A small image captioner, trained from scratch: trained on photos of plants and fungi (iNaturalist).
Rows from block 2 of the image encoder of a small image captioner, named by matrix and row number. Rows with one number belong to one neuron. Each number is 128 + 24 x the weight over its row's rms, rounded and kept within 0 to 255. All counts start at 0. Numbers have three digits each. After the name is the row's rms in percent of the matrix's.
After each neuron's rows are labels from the 100 images, of 14976, where the neuron reaches its highest value: "strongest on" is what is common among them. Only what is clearly more common there than usual is listed. The data: photos of plants and fungi (iNaturalist). In brackets: how many of the 100.
# fc1: MLP up (encoder.blocks.2.mlp.fc1.weight, 1536x384), inputs 308-383
# fc2: MLP down (encoder.blocks.2.mlp.fc2.weight, 384x1536, transposed), outputs 308-383

fc1.154 099:130108135119120110093147155142114172167166127078175112115140135067113142134083153111147131112130162137144113071146125116139142165142148148154140119154143143082124122128139140156141141086084160104171156180107134158169157149141105
fc2.154 097:131165145135138132114092084074136116113126109115134120094117140133121110156114149144107108185142139109164115140156111160116146131132113174117103145122133121137120102142098106115115127116153094097125129110141172133143137107109108
strongest on: order Caryophyllales (34); family: Cactaceae (33)

fc1.455 101:123114137129118160117092104140157134109118130097122132099094164112122119135174127140077139141105132122106105124137105117134164119099094169140137117123152136137119115102140103179141139118153160115151090145140149122133080083131157
fc2.455 105:141132141073155151123188152155176099126096118126087161181122153135159085118118126144140123095146092142103164155088149106108087109148103103159096119140120099157174152147128151081133108151155111144086115096152104093138137144144133
strongest on: class Liliopsida (25)

fc1.259 100:094075119170105090090161161124119134155157113141156099105142127109127128131135144140161189099139132126118123112119131103157113162132157140137109124154119139084103144111176155131135110093089163117138143136111113145134130112101129
fc2.259 102:138130122137156125123088055101133134123142093120137102094121127159091110157141121146118143177161138107128097152134127138133157117116098171110132156114128122125122115136112105117119140104125107096146126128109185145111134118102149
strongest on: order Caryophyllales (27); family: Cactaceae (26)

fc1.546 100:104109115116131108085137156158123177161128123103143094129109110077119106119117154121152195127162140105115143091143135115127132179120118150160104120133171123064119128127157169145152137121110117087171115174132147143172128140133125
fc2.546 100:144168122127151140126089068090152112113143092132124127105122148148101118148103148125122107182136130093146115141117139158116144126116114178121124123102141107119133103133089100123110138097132094102123147139122171132134125113121142
strongest on: order Caryophyllales (27); family: Cactaceae (27)

fc1.141 104:110137133151112174130108120142163123108135103103115148122107178120112101141181126115099142117135138101109117123160133115099140105076089174119145128116158150108147106161138097144129148109115164112126079121106130121144107068147160
fc2.141 110:124119160064161139116185135162156109137092113143098151178112144144174107107128118169137115103135090168106152161083176110112106105138117085144097121123142111163164155151120168079128113156142112161094105096139099094151125128156141
strongest on: class Liliopsida (26)

fc1.429 083:142123100134076152115111124140121105155142130119167145082129126085141126129121078099161156143130135141137131081182096146125144121122114114152157096116163147126119111140139106130133167100102122114176152157128158149162106141097118
fc2.429 069:095161125127144131145138117084125104139106121145155133132122163109159139148125096153118117145085171163117157087152097124107116154136100136123103143148131096119126143118134104128099123134139103135130162111175160132152146111151088
strongest on: order Caryophyllales (31); family: Cactaceae (27)

fc1.520 092:135119104154093095103104163102129127133117133121132067103140129099101134148129139109127184147115148103127132108198098109166158155158129135156118140140160101087130131159146170139120112131114129075163148163110119139146126118117087
fc2.520 089:142148128105129151109078082074153121145125120125089132102102148124088105180085120148151125185147145103127119143148104150109142122086090159119131137124111107132100096144101119142122160102131119119120147132111181119120121129112135
strongest on: order Caryophyllales (27); family: Cactaceae (25)

fc1.27 108:123150098126101163158100150133121130101128108110155100129091170123145142134181126120063126126084136134109130102123112113139142143130136135140161134139121134136132130141095101170111130092153133100118144135160148121141094059169152
fc2.27 116:125121132073136138115179146159160099144124130120106160174130138145150081113141120144149130102138067170118136160114164126119097107135085102146124108137111120170171138143128166108115115150156131165111114112135104084124113136137143
strongest on: class Liliopsida (25)

fc1.172 101:135148147112110152094109115121122135190133118105117097122094126052135143161081105098179150125175145113133139093172099137110130147127083157150107141133155131093120079116154158157137139129120138131150135141120114139134138145110162
fc2.172 101:099160144127167125112096079087143103147117125123171127097152132147139137151088133158123114170134157129156136112156113136095148120142103160088107133129127106130104121137113100102114112111132100142111179104151161116143135129104121
strongest on: order Caryophyllales (25)

fc1.261 094:151141126134098097132161183118115143167113099142160070098144125082132107098118149102141192120138151143164115114164096140136133149112140121164150167167159139084091146109197146145116095115122145113171130128114146142136119126090109
fc2.261 099:117163144133148128134109079091140111112143099103116137099110127140118099168096143116128093172132131091134134121135133142098126116102098163118115153110132099137110113146114112125121142116146093113116130141114175146138122130094130
strongest on: order Caryophyllales (32); family: Cactaceae (31)

fc1.555 091:110160145125138104152111148118117147117122145144133140078132100097161138153118092114127115118128165139121159091156094141150179164098109133123120144152126133104131127133128107154148128133122134092118179145099119129153148149118125
fc2.555 081:119159147137093178111084099088175104131144143123105133112124147127122146162115119137115122174100138141115148086175120138132157133103105152094117105166096111116103090122106096121121112135140091105125122106124203148122137115112113
strongest on: order Ranunculales (25)

fc1.444 084:156133138144110137123097140130103126151170145092115108112145111137147129136157088107149107156113189118161153099155124149113179161134102134148136122141129150119126115120138099154166143096093165095136167094147129156140122112117134
fc2.444 070:094143172068117140140155148107136087113130098134140160128116144148130127139120093177125106120140127142127185072178134150107150123128130125135090118176161098145134145165122141123105148122148142155136136080129128107160135156145099
strongest on: order Caryophyllales (25)

fc1.84 087:116175133140140097161137144150140143122158163109163123085094104156106132130136079122090182140149168119116145061170148137116173135113104170121122102129134097116108114108142089127119097119110153140123103121084159133180172105113084
fc2.84 086:129171122093148140088121088096131111148121133115132120140090137131133105167132124146134115159143138115137125150149111102112116128108109191107139136103154094099150136147106132109134122115158088127138128123143180122140104147110137
strongest on: order Caryophyllales (27)

fc1.500 079:117132139120108096107135111176085129111155157082166111094126135106138150141135102082162100130110121095159112116160167127168122106172162166148164115114176130103135145082162136120175133093126130098113084119118113140167128133138137
fc2.500 060:139132119130143119148133157110138130093120084135108117114115131139170140150176128107097129127109138150106148119114090161132125120095087133108130139124109120127154151104093100103125128117128133149126132104150140140139125135144147
strongest on: order Caryophyllales (27); family: Cactaceae (27)

fc1.270 103:115116137148126090106127153145089187145127115098165103098121106074133119113084137084176189126150161117128131107155127107147122179128138153158136142161169169073108107152148125155131096095130112116158127154134112147170137124138118
fc2.270 109:133150130114147147124090058091138120126142114117115112113127129138117104166114150119129100178147126111126115121138136156101152131098107184110120136132141104124125106157089108137113148116131101097122160133128166137143102139092121
strongest on: order Caryophyllales (28); family: Cactaceae (28)

fc1.445 108:131112129117151097109151173114088173135154133133131102106131132090127101137131152119155179091154168131133109137173106150153149147163144120148147139128144151083124115147146153151155138074114144115146155172115141159131166141137133
fc2.445 110:142166144118145152102079066099167129102137106097127126122116146133098098171101119125106114186144122113123126121132116166109129120103074163122127128116138108121126108150116121134122140098151087137119151126128179126123117107105130
strongest on: order Caryophyllales (26); family: Cactaceae (26)

fc1.725 093:127112130129132120119119137128118170077160122123150098132146104117162103098152105091129189119142131142143101086155161118165132158170164106150118104114150123123137109110155146147136147101092164094121101172144159172149132140109082
fc2.725 082:157146122110117167125123072100165115140134107108080158110073161127132080163132119137108117166110130121124110141131106166103147113089085173093127082112113117152148121134079118156131140114145106093108091112112168125134105092117161
strongest on: order Caryophyllales (26); family: Cactaceae (25)

fc1.416 092:131136136139134130116105089103102134182125139109142083084134137068124114135111109080139143131145163125099142115156086156153193154136126160128149140148120141102111133131140131144160118132109132120124182167134126130162125121145142
fc2.416 089:095182152124160143120114093070136103149130111110151125126125173118114139155114130135146106145130153135154129103147104134093124133128104162113086137157131105114112137155131123093110128126155119119127185090169173141162132123107110
strongest on: order Caryophyllales (32); family: Cactaceae (27)

fc1.674 102:116105119129107114105121155154095148127132117098178107122150101079130139139116121110145153117162181141156097078137117152139169130131141118134111162155172143111093133171166165113116138072109144095134108173118144144154147132092103
fc2.674 104:130150123108154156098098063072149122135124108111131112109133155141130095166102129147134095172127141108141127147130114159094117128101110173105106114127139113136139119142093105123109135111148092098132134112130188109140118124112137
strongest on: order Caryophyllales (34); family: Cactaceae (33)

fc1.643 098:154158115136089116110114121107119140128152133128122110073158105117127166158077155095134132146185120137146122113178130127114122125127088172142150120098181150084098092157155145145130106082101105118161110156097143153159102129080098
fc2.643 096:129159154118177132129122086093146122120132121130156141107130138149110130151100162158107116179137133132147133148161139125104113131124129161119105122107135089117133118153105114123103130117142086130105151103146164118133142126100124
strongest on: order Caryophyllales (27)

fc1.12 093:138098125154084162137086124105144129144127119108123099132073151141130120109175096106085163129115139096125110139147089113136107114099120157096157092094116128100167113112118098145122122077158122096114092131122135137103133073135129
fc2.12 102:138136142067155141119199143155156091143102107130100161168121158132167098114111134167146125114148084152123169142098154110096095096157100101153090113127122121165186161152109175086108121161157105148086097109141106095133116131141145
strongest on: class Liliopsida (26)

fc1.53 091:139126155134139126131108133134114102145172133104168160095121091103164131152100093120132087149125143156100176092181103101117113112113121118140114099141121155122104118109175141165137133161141146153109174092152146136173106126148126
fc2.53 089:141133107150082142125113100118146109131136130138095145084120139105125094166110085103149127141123139134126127130151101153139166123084101126107163103128115158160109113101121091153102139117117181121139113143105149107124120135142165
strongest on: order Asterales (44); family: Asteraceae (44)

fc1.122 094:138109117146103132110109106117147108126136141131136117100093189130116140115185106149096146150148120115116115110120125150124123111105094135113150095121142105098172104139103092163144153089146149139106106146116169115143114074131162
fc2.122 098:129121151089148145137178149146149099130118104126099146148098133126181098112136105176126136113109076156133156152117160092119079102139102084137088097151127103157155154158130166079121122146172097156095085088112103117140139126127147
strongest on: class Liliopsida (26)

fc1.169 104:139088139118143100082140164124088128152127133108162071118160115111108135118123121126170193113145159132155107107139130128170156145147132134155130131111125147072121143140141131145116146111106141112175154150104108152175162105095109
fc2.169 105:130161129120140138105108069090136117109136101106112122093117127148120116145113147123106127190130144109154133151136116149105142135118114171126127126100142098121137110141107105132121152119149084098141126118135169120119116119111142
strongest on: order Caryophyllales (32); family: Cactaceae (32)

fc1.407 099:114138130143138126105112126130132104138132108133108114116105159114119132117191122134066135158079128091139126122149113114127137134093093172140135099152139115114158087123105131176112138099116143109115105122107135104106066090126127
fc2.407 107:125133160076129147133192162162143097144106099116109149166117136145148108112123122140139128088151080147116146148120169111114105092127114100165103093144151128162140141149109177107123121144164126167104101092121102118137114131154144
strongest on: class Liliopsida (25)

fc1.209 108:113154115112120148068139118104130150123156103125127122090155093122101129160089123115151139129175130130147143073171111140108166155110097163119115125116134149084119095161130149120120137089120136115132153151094164123128124148096132
fc2.209 106:126169154115175129124109086083127120147128123118139140136147139149134122147117145138119104154119136134148124136162154129120122124160134158130087144131131086116118135156104113112104112135142086130102151108161152124143147142123102
strongest on: order Caryophyllales (29)

fc1.283 097:142149101147120123118134147160101162161140093103174104093115133071098138111120141107142134106141184109166151111166122122112128132140130145134114136174135125124136096130163171150109111137102115106131119121140126127149141113149099
fc2.283 102:127147118126135121114084076103117112134136104134122109115123111122104113146103133130117114192145149091139092135143127156116145138118132174125137150110139119124102120162111100139137139106133101088130160136116170136128112147106139
strongest on: order Caryophyllales (29); family: Cactaceae (28)

fc1.504 109:147172162091104139095127121094155137120147138147131123116128112090095115123077157113169140153169159121149141086159139118126118151089082154151133156111156139101115112150135173143141136114100138114124125130121143117126123132098123
fc2.504 107:105152127108166144113095076100152128148118128142158116109139133146120112135093145148123108146117151104150131128163135124108141141135122174110111152142146076131115134167110114101091139131137092134103175121153160112136117138127118
strongest on: order Caryophyllales (27)

fc1.19 095:133170114148061136159127097126147145145167185157106116118122146106138139157090107112153110146097167147131164105169145139151162098137106132138121113137149148106118110110159117120115124168128188087136114135091145156167095139156119
fc2.19 073:117174148128092141098110148113117084139094117139144166106114157152154167149133093115107107131085157183131151070139099149122144117122131169124128107121128141154104135122116075113112106148149153135078123080125160105168114135156092
strongest on: order Ranunculales (28); family: Papaveraceae (25); text has "poppy" (25)

fc1.598 095:156131165086175142129125118123146117088171109099127109128123120134112109148133143146144137136181144080106124133134136145155112101102136104084106116126102129108115131135118117127128136133146100117114115138080163140106141149122111
fc2.598 108:143159109111156157099085083097127125136137126104120108133135125144117110151115149141123100176127142128149105160152116127095127134105103194107115147120128100096123122140083116139129141139129093100113164124135184127138095140103124
strongest on: class Liliopsida (28)

fc1.495 102:109160126109126134083127121123130103136171155091117144097147112125136138172092131128177142120132177099146131079191120159120180128106125114146151127110130115129104085136158179112144164117087156130143185156119154108161117123106145
fc2.495 098:108175134135160116111095069074149127124121134137144130103150147144124147152096130147136105169133152129158144120152131138103142160142132166090093147129150090104110145129102110087093100138137088108124171097150139119158142124123097
strongest on: order Caryophyllales (25)

fc1.664 092:131139121136087104108121119149084132172103130074127086071107133110108163148109112130168187141121152138128126096170142164153174149101135117135136138121139136109098105152165144109128131130085117095147154172107125126135153092151138
fc2.664 088:098152164129115143136113089080154093130148112106142126128128140135122121164113118145109112142152150117153137081153104165092116123106110135108100144128152132148095124164128129117103114125169080119100155103148174112129109136137115
strongest on: order Caryophyllales (25); family: Cactaceae (25)

fc1.264 085:148138160137108158159091085077142101155124159076168075097117159127107146128108131122120099121119193105105101126168127159116168157110111159124128112119153124098093138111167144154149134139130133098118148142152109137113109126165104
fc2.264 080:111150166096108123128167128117128079142116149166128164154141131128164121129108123163155105092134136166161145102145136126090119113115133106140089136155122107143146146160145173114130126142167144140119132115113136098180127142149131
strongest on: order Caryophyllales (32); family: Cactaceae (28)

fc1.347 083:112138153147148152161125095117092099148100183143165160138136108146123108118123097142119117169117177148143115109160139155117090161144145115074134094132129093133125170097119056144110146131121131149126169114115138169191096089170131
fc2.347 075:153118114149104112109095123119148144125125119117112126108144116123116154160133134108145162144143123147150133110153105158137161124135120130143141140141119191120122075128136159184099132127118167139169126164082148151122118091131146
strongest on: order Asterales (40); family: Asteraceae (40)

fc1.238 100:110097146104114110123149135124093174112154097101153092103155109073145137117123135117155151124143145139124094071138115106180166162132145109161139157128184130080131128162151139127130103093115138086143115141095154169160143119084130
fc2.238 096:151144108120146146103106063077138129141149119114113128095115122140120086145120148137125097202146129092128132141130126158119125126114122168115119154109113102110119120154094121119128149123154105120146132115143185133122106130116148
strongest on: order Caryophyllales (29); family: Cactaceae (29)

fc1.480 097:106136105135102091124107126135126130143174099110133092087130076110116127128086157104166162124168147115135139104165107100160169177141133138177141130106151167119131095127155129138126120138135142096136127161098148171162123136125114
fc2.480 103:146168130119151137133073071103126140114137123125140114109120141126116111147111155114121125179148153102138113141136139139106139123114099170115139144121125111096134107143111100128113137094139092096116134130131199133129132134106136
strongest on: order Caryophyllales (29); family: Cactaceae (28)

fc1.438 090:115102123148072136104130128134138146107142127156102072099113123136094122107133147157138162090170130085150107092147103145136153118106133135189146154141100139083103077107136174125124138119141152112127089131096101148106103105077099
fc2.438 078:135165142139125144094091083079132114147151150117107146087082161121092112166131145126098120165115126084130132132116138183134145105118111172126144105117134102167142116131103107120090139121152083121147133126137173117124122116130132
strongest on: order Caryophyllales (27); family: Cactaceae (26)

fc1.275 093:133128166150130120105118118113078118105135121107110125129119100144117132119105112153138133151112150129131140117081121145107124121127133149129134142135081133170145135085126127115116132126127120129109180117130134126116159188135107
fc2.275 095:130153110128149168105076096084110115136157143135131117109131123147106138168088130112119093177127153125144123121169080156104141138109105188102138140124145117091109104130118133126113136118125112079129163108146191135126125134103125
strongest on: order Asterales (29)

fc1.758 104:130186137114125149073135086093140159122139120128112106116139114089096116139104150115143148129192157126170131127169105134104166119084119121152118140117120145111126092163164142118104149093101132099113165136101162131144138129106121
fc2.758 106:118151153127156133109089087083149122128118133135155137109154143142135130150108157156126098165116151131156139149147138117104131124134137168116093150141141082123118117159098096110090133112134100114109169118139161124155130124120117
strongest on: order Caryophyllales (30)

fc1.754 096:114105134113140116133155128105084134147128143102167085122104125077120147103130140104133181110113148132153132082193127152149119165108134152145154134142172136084122150163175110127148135118112141118160143132134113152141148147108119
fc2.754 103:151152119117124152115098077087137115124132111119116118115116155132103114166107144120130121168144130099155123131148109165108134123099088162119115128132129106105143091141110131123099150094162105102127150117137204118137107117131116
strongest on: order Caryophyllales (28); family: Cactaceae (28)

fc1.329 084:142084129133123128143137118112139126105121124118139113096097118125130147106114142151149148133106117108150097088156160141153122153156144117143151124150159139127131101118134126123139115116139163081164103125112095180141107110074159
fc2.329 071:097143107150157113147067118094152144138120078088131121089126130099135162150113052144147116137134173126146140101131066162123143098089098168076150102143110123121070173154120126143137130134124090098127175126130158141161120117124122
strongest on: order Caryophyllales (26)

fc1.640 091:101123121143094104120162148146097145130169122092125099122127102050151117136092115113177163096162184134132128078179132125119150119135102153157140153128156151088121114139172126123105113098142112115129128168095108116178117093113091
fc2.640 098:142163115144160109129089067088118123111144123127118114110123114143098127161118138118106121176130134095148119141142144144132123147122121179133136145132145096123120120140103122121129128100118096112148138124134191139122119139106129
strongest on: order Caryophyllales (34); family: Cactaceae (31)

fc1.277 102:143176112128124121108137107132104138134191116095148097113144100130128150165093130145124168131172151096155110062173130104118128134112119157128143120124153134093124100160149164130140159130124141089133120134092169123153117149105120
fc2.277 101:114168141127151130105106081095151128132137102129126116103120133152117131146113146131111117174143140120147126125161134144096129146136123174112098144121137081107119116149102124114110136106151094118109137121136174131152136117123106
strongest on: order Caryophyllales (30)

fc1.349 094:123146138114137137085117125128107157134145141128161089073137099086159157123136123133134194137126160111164112120169098124157177134141142140155147140134139116112093095155134133126129131087126146084123124171094117147154172136116102
fc2.349 102:132150127112141136099094066083141133124128132121128115129156128131108116167108143138123099172148119096149118140133139142092125138124121177118128123124120099111128111157086124123128149099147089107133144129138192116138125139098127
strongest on: order Caryophyllales (35); family: Cactaceae (32)

fc1.577 098:137086153136146128143150126150100145163146098096148074092153110136116149104124136146127188107178146115152109104136143121126141150140140095154102156156169122104091131153168159128138098106117102108134092180093156139108160146112106
fc2.577 098:149138123154127128107093079096138137130153112128120126108115123125116103160133127107114117183139137107127104170122104164126143123102119192117144152101123129118145106143088122130136141094128114082129138122124205144119107107120143
strongest on: order Caryophyllales (25)