Weights of a small image captioner.
Model: 22.9M parameters, encoder arch vit, encoder norm rmsnorm, encoder patch size [8, 8], encoder layers 8, decoder width 320, decoder norm layernorm, decoder activation squared_relu.
Training: adamw at rate 0.001, 5200 steps, batches of 48.
Data: 90422 training examples, 2.8 epochs.
Rows from block 4 of the image encoder of a small image captioner, named by matrix and row number. Rows with one number belong to one neuron. Each number is 50 + 12 x the weight over its row's rms, rounded and kept within 0 to 99. All counts start at 0.
After each neuron's rows are labels from the 100 images, of 14976, where the neuron reaches its highest value: "responds to" is what is common among them. Only what is clearly more common there than usual is listed. The data: photos of plants and fungi (iNaturalist).
# fc1: MLP up (encoder.blocks.4.mlp.fc1.weight, 1536x384), inputs 0-76
# fc2: MLP down (encoder.blocks.4.mlp.fc2.weight, 384x1536, transposed), outputs 0-76

fc1.62:59 56 45 53 51 43 38 65 62 55 54 49 48 58 44 24 75 54 54 47 63 46 61 45 60 44 46 57 68 44 56 87 44 58 62 59 51 48 48 41 50 55 66 59 62 43 29 46 36 51 44 55 62 34 51 34 43 26 55 37 42 36 64 43 48 51 48 64 41 53 58 44 41 48 44 30 43
fc2.62:35 55 43 50 54 67 56 54 52 51 55 22 46 51 47 42 61 41 41 30 68 43 19 46 58 41 48 52 48 55 49 51 50 44 54 56 54 59 58 59 43 49 53 43 54 35 45 72 60 49 58 36 50 46 86 47 43 51 58 41 46 65 67 48 50 42 42 45 38 58 60 26 51 46 52 43 49
responds to: order Asterales

fc1.307:43 45 34 66 65 57 41 54 31 46 42 66 34 60 66 20 72 57 45 43 45 52 59 42 62 51 23 54 48 49 50 72 49 45 47 62 31 43 38 51 45 54 34 47 59 49 41 57 48 47 26 56 41 52 61 47 39 43 67 35 42 27 64 40 55 48 40 42 29 57 64 51 55 76 61 36 55
fc2.307:50 35 52 51 46 47 68 47 40 60 45 31 47 48 43 14 59 50 47 54 57 47 38 35 59 48 41 42 67 67 57 60 59 51 63 74 48 56 55 57 43 47 66 42 61 24 63 53 55 59 46 40 61 57 52 52 31 60 61 38 34 76 80 68 56 37 54 45 42 53 61 39 40 36 44 31 42
responds to: order Asterales; family: Asteraceae

fc1.399:39 41 40 50 72 63 63 62 56 41 48 53 59 46 58 51 55 46 47 26 48 57 50 50 45 42 34 39 56 59 41 49 59 37 35 66 36 56 62 39 53 66 42 50 54 38 43 45 66 47 45 32 48 77 63 46 43 57 49 60 54 35 53 53 31 60 42 40 54 66 71 48 40 55 50 36 56
fc2.399:54 49 59 41 48 65 64 56 47 57 42 55 61 46 63 51 65 54 53 34 64 37 16 24 53 47 45 51 53 65 54 59 50 28 42 45 50 50 59 66 38 70 46 41 65 32 48 61 47 58 49 42 45 51 56 62 33 69 50 62 29 56 60 60 40 27 44 56 62 63 54 33 41 33 25 46 40
responds to: order Caryophyllales; family: Cactaceae

fc1.310:72 59 44 68 47 71 44 57 52 40 68 66 57 62 60 33 70 41 56 54 57 36 51 30 60 37 49 63 63 39 39 64 35 33 57 48 34 49 54 46 33 54 49 50 41 33 52 53 41 49 43 46 52 46 65 60 34 40 37 52 43 35 63 62 45 54 52 57 32 48 44 18 51 52 48 33 59
fc2.310:43 59 44 48 53 60 55 66 51 52 58 30 56 49 45 42 55 45 60 37 54 53 14 48 59 50 46 36 55 52 48 57 46 42 48 57 49 51 60 55 48 57 58 49 50 37 40 79 51 47 49 52 54 50 99 41 39 50 49 48 48 49 58 44 43 45 48 64 44 53 56 43 42 37 47 42 43
responds to: family: Asteraceae

fc1.596:57 47 37 87 61 53 37 46 44 54 64 54 54 49 64 35 65 50 40 36 55 45 63 55 63 55 39 39 59 32 26 65 50 38 55 62 24 43 37 34 63 47 65 60 39 47 62 41 64 47 36 42 62 54 45 42 60 47 47 56 48 56 76 42 31 45 32 41 31 42 37 55 59 50 49 31 60
fc2.596:56 39 51 48 42 47 53 41 49 56 53 43 52 39 59 29 56 46 59 40 42 40 28 37 53 38 50 49 62 58 59 55 45 30 70 61 41 64 48 43 30 40 55 36 56 25 41 58 72 52 60 47 58 57 56 39 37 62 70 45 43 61 55 55 56 29 52 51 22 66 67 23 52 40 44 24 40
responds to: order Asterales; family: Asteraceae

fc1.750:44 52 46 41 59 73 64 55 38 64 47 51 60 42 66 56 52 34 47 38 46 29 33 39 66 51 51 31 59 58 62 69 53 44 62 34 43 71 67 43 36 53 60 31 75 29 44 57 63 61 51 30 42 63 58 56 36 49 65 42 41 51 39 38 33 49 37 47 65 70 75 31 31 46 47 39 39
fc2.750:47 45 41 44 56 61 58 57 52 64 52 44 61 57 61 45 65 40 46 28 51 32 16 31 61 39 41 54 56 64 51 62 51 26 46 56 46 54 63 72 32 59 55 36 59 30 51 70 45 55 56 50 50 54 63 69 35 51 48 62 39 47 59 61 50 43 45 59 48 65 60 19 25 33 32 53 37
responds to: order Caryophyllales; family: Cactaceae

fc1.198:70 63 62 61 51 61 52 60 46 43 62 45 33 65 44 43 62 51 46 40 61 37 33 31 63 40 51 49 69 38 46 85 46 46 55 64 39 42 55 67 44 46 67 42 63 47 49 47 51 52 42 48 59 46 50 50 35 25 60 44 37 47 58 47 30 48 45 56 27 53 62 20 49 38 36 38 61
fc2.198:35 55 39 50 51 64 54 61 46 51 57 34 47 51 45 36 57 40 51 31 63 40 25 52 53 47 49 51 44 58 42 60 47 39 53 62 58 49 61 61 46 54 59 49 59 37 45 80 52 51 48 49 49 50 96 52 45 54 52 37 41 62 74 51 52 49 45 59 34 57 61 36 44 40 54 39 49
responds to: family: Asteraceae

fc1.617:58 58 55 34 40 69 51 47 48 62 35 43 54 72 61 61 54 39 54 37 45 37 32 40 74 63 57 42 65 58 62 58 51 39 33 49 58 63 71 48 33 62 44 23 65 31 57 55 58 44 46 43 53 60 57 61 31 65 62 45 50 52 60 43 43 34 36 40 73 73 73 33 55 41 36 43 44
fc2.617:55 55 41 45 45 63 59 61 50 53 50 59 51 45 54 58 57 43 42 31 61 36 25 21 60 41 33 56 54 63 50 62 46 21 43 35 62 61 59 63 33 68 51 30 63 36 52 64 46 48 61 45 45 49 58 59 40 51 40 62 37 44 52 55 35 44 50 51 54 64 55 24 27 32 35 52 37
responds to: order Caryophyllales; family: Cactaceae

fc1.675:32 51 46 61 43 63 69 41 50 61 31 60 55 46 65 61 53 41 44 50 43 26 47 36 58 61 43 29 72 68 37 75 48 35 33 34 33 60 48 46 38 41 44 42 48 43 54 69 54 52 33 30 37 56 51 74 38 60 68 59 43 50 41 54 26 54 25 53 64 75 66 37 55 62 50 34 39
fc2.675:57 54 43 58 42 60 56 61 50 62 54 49 61 56 57 42 53 39 47 37 53 44 20 29 60 43 38 48 56 59 52 63 59 23 55 42 49 55 66 72 38 62 57 28 59 36 55 52 41 58 55 47 49 48 52 65 35 59 44 60 31 60 59 59 35 49 43 43 51 55 66 19 34 44 27 42 42
responds to: order Caryophyllales; family: Cactaceae

fc1.162:57 54 37 51 58 71 77 38 55 65 43 55 58 57 65 55 55 50 47 42 67 48 24 29 56 59 38 34 55 51 45 55 62 24 62 30 55 58 50 49 24 48 66 27 55 47 43 47 41 50 34 55 41 62 61 77 32 43 71 54 40 48 51 51 40 36 42 46 43 52 59 47 52 40 51 47 29
fc2.162:58 45 42 53 50 68 61 63 44 58 55 41 52 56 59 50 67 48 47 37 53 33 24 33 63 44 41 60 61 65 44 68 55 22 47 52 50 57 66 64 31 63 47 39 66 38 54 64 49 52 53 41 45 49 59 70 40 55 47 60 39 48 55 61 46 44 37 52 47 64 63 25 29 37 35 53 36
responds to: order Caryophyllales; family: Cactaceae

fc1.194:47 61 42 36 51 56 68 61 29 63 37 65 59 61 57 59 60 42 51 22 64 31 43 45 53 66 50 31 73 63 59 68 50 23 42 29 63 59 63 50 19 51 65 46 59 30 53 55 62 43 54 47 45 57 53 77 39 49 61 41 43 56 56 58 30 40 51 38 70 54 70 27 32 41 38 47 39
fc2.194:52 51 46 54 52 62 55 52 55 49 44 44 55 60 65 51 61 45 52 34 49 32 22 29 62 47 40 55 56 57 53 65 43 19 44 53 48 62 65 67 34 67 44 37 57 41 54 68 53 50 55 44 40 44 70 69 33 56 44 62 41 49 47 56 46 38 42 56 57 65 64 24 27 31 23 53 35
responds to: order Caryophyllales; family: Cactaceae

fc1.72:47 53 47 73 45 58 61 62 37 70 51 60 59 44 66 28 57 46 53 47 38 53 37 37 60 60 30 57 55 32 54 71 52 55 53 39 40 41 50 46 52 58 59 52 54 38 41 49 44 49 39 41 42 53 63 47 28 51 51 43 39 37 52 41 33 34 37 53 54 43 68 44 45 62 59 36 35
fc2.72:53 55 41 50 59 67 60 51 50 51 43 38 64 47 52 51 63 49 46 43 53 43 17 34 65 41 52 50 66 55 39 71 44 27 58 48 46 65 58 69 26 65 62 43 67 34 54 62 60 47 62 45 52 52 69 61 38 57 52 51 39 60 56 51 41 47 38 48 47 63 59 25 36 42 33 38 42
responds to: order Ranunculales

fc1.324:28 54 29 60 75 45 49 47 42 48 48 37 45 42 56 34 73 36 53 66 38 59 59 63 55 60 50 43 51 58 47 43 33 38 36 51 43 46 47 34 65 45 39 65 35 54 58 65 69 41 22 35 58 38 60 37 56 50 44 41 65 46 84 31 32 45 40 39 32 55 42 44 74 55 63 63 62
fc2.324:59 43 52 52 53 53 51 32 41 57 39 46 57 43 39 28 73 51 44 33 49 42 24 30 60 47 35 47 62 58 59 54 62 30 77 62 49 61 48 47 40 38 65 34 66 39 55 42 56 62 62 38 61 43 52 50 31 55 53 39 37 63 64 57 52 32 54 44 46 41 72 27 33 47 45 30 46
responds to: family: Asteraceae

fc1.508:26 52 58 51 51 52 60 62 42 59 34 38 53 42 61 77 37 49 57 41 42 56 37 47 43 48 64 74 40 51 44 19 66 59 50 52 51 67 68 58 46 69 35 57 50 55 35 71 33 50 65 52 50 60 41 56 55 60 48 63 37 45 31 55 49 55 41 53 77 50 55 67 51 56 49 68 46
fc2.508:61 50 66 44 35 56 49 55 72 41 52 67 55 49 43 68 27 63 44 49 43 50 40 64 48 61 47 51 53 45 54 49 61 45 39 36 56 52 49 60 52 56 44 42 50 54 57 38 43 35 63 68 26 44 35 46 54 57 42 78 59 36 14 57 53 52 55 54 66 44 45 67 50 56 43 70 55
responds to: class Liliopsida

fc1.126:64 61 57 72 55 56 64 64 39 46 55 71 48 36 49 46 69 46 50 36 51 34 42 45 68 55 31 55 72 45 56 60 50 34 54 49 29 45 33 50 38 53 68 57 63 39 41 55 64 63 52 34 46 45 57 53 31 32 47 44 49 40 55 51 33 42 46 49 35 46 60 37 49 53 36 35 35
fc2.126:45 52 51 44 45 54 58 61 39 62 52 32 58 49 51 41 54 48 45 29 59 31 22 40 55 48 47 47 47 61 49 67 48 25 58 63 54 54 59 63 37 55 56 39 53 31 51 63 60 61 49 38 61 40 73 51 35 60 61 36 32 59 61 47 52 43 48 44 46 67 51 18 42 39 40 47 32
responds to: order Asterales; family: Asteraceae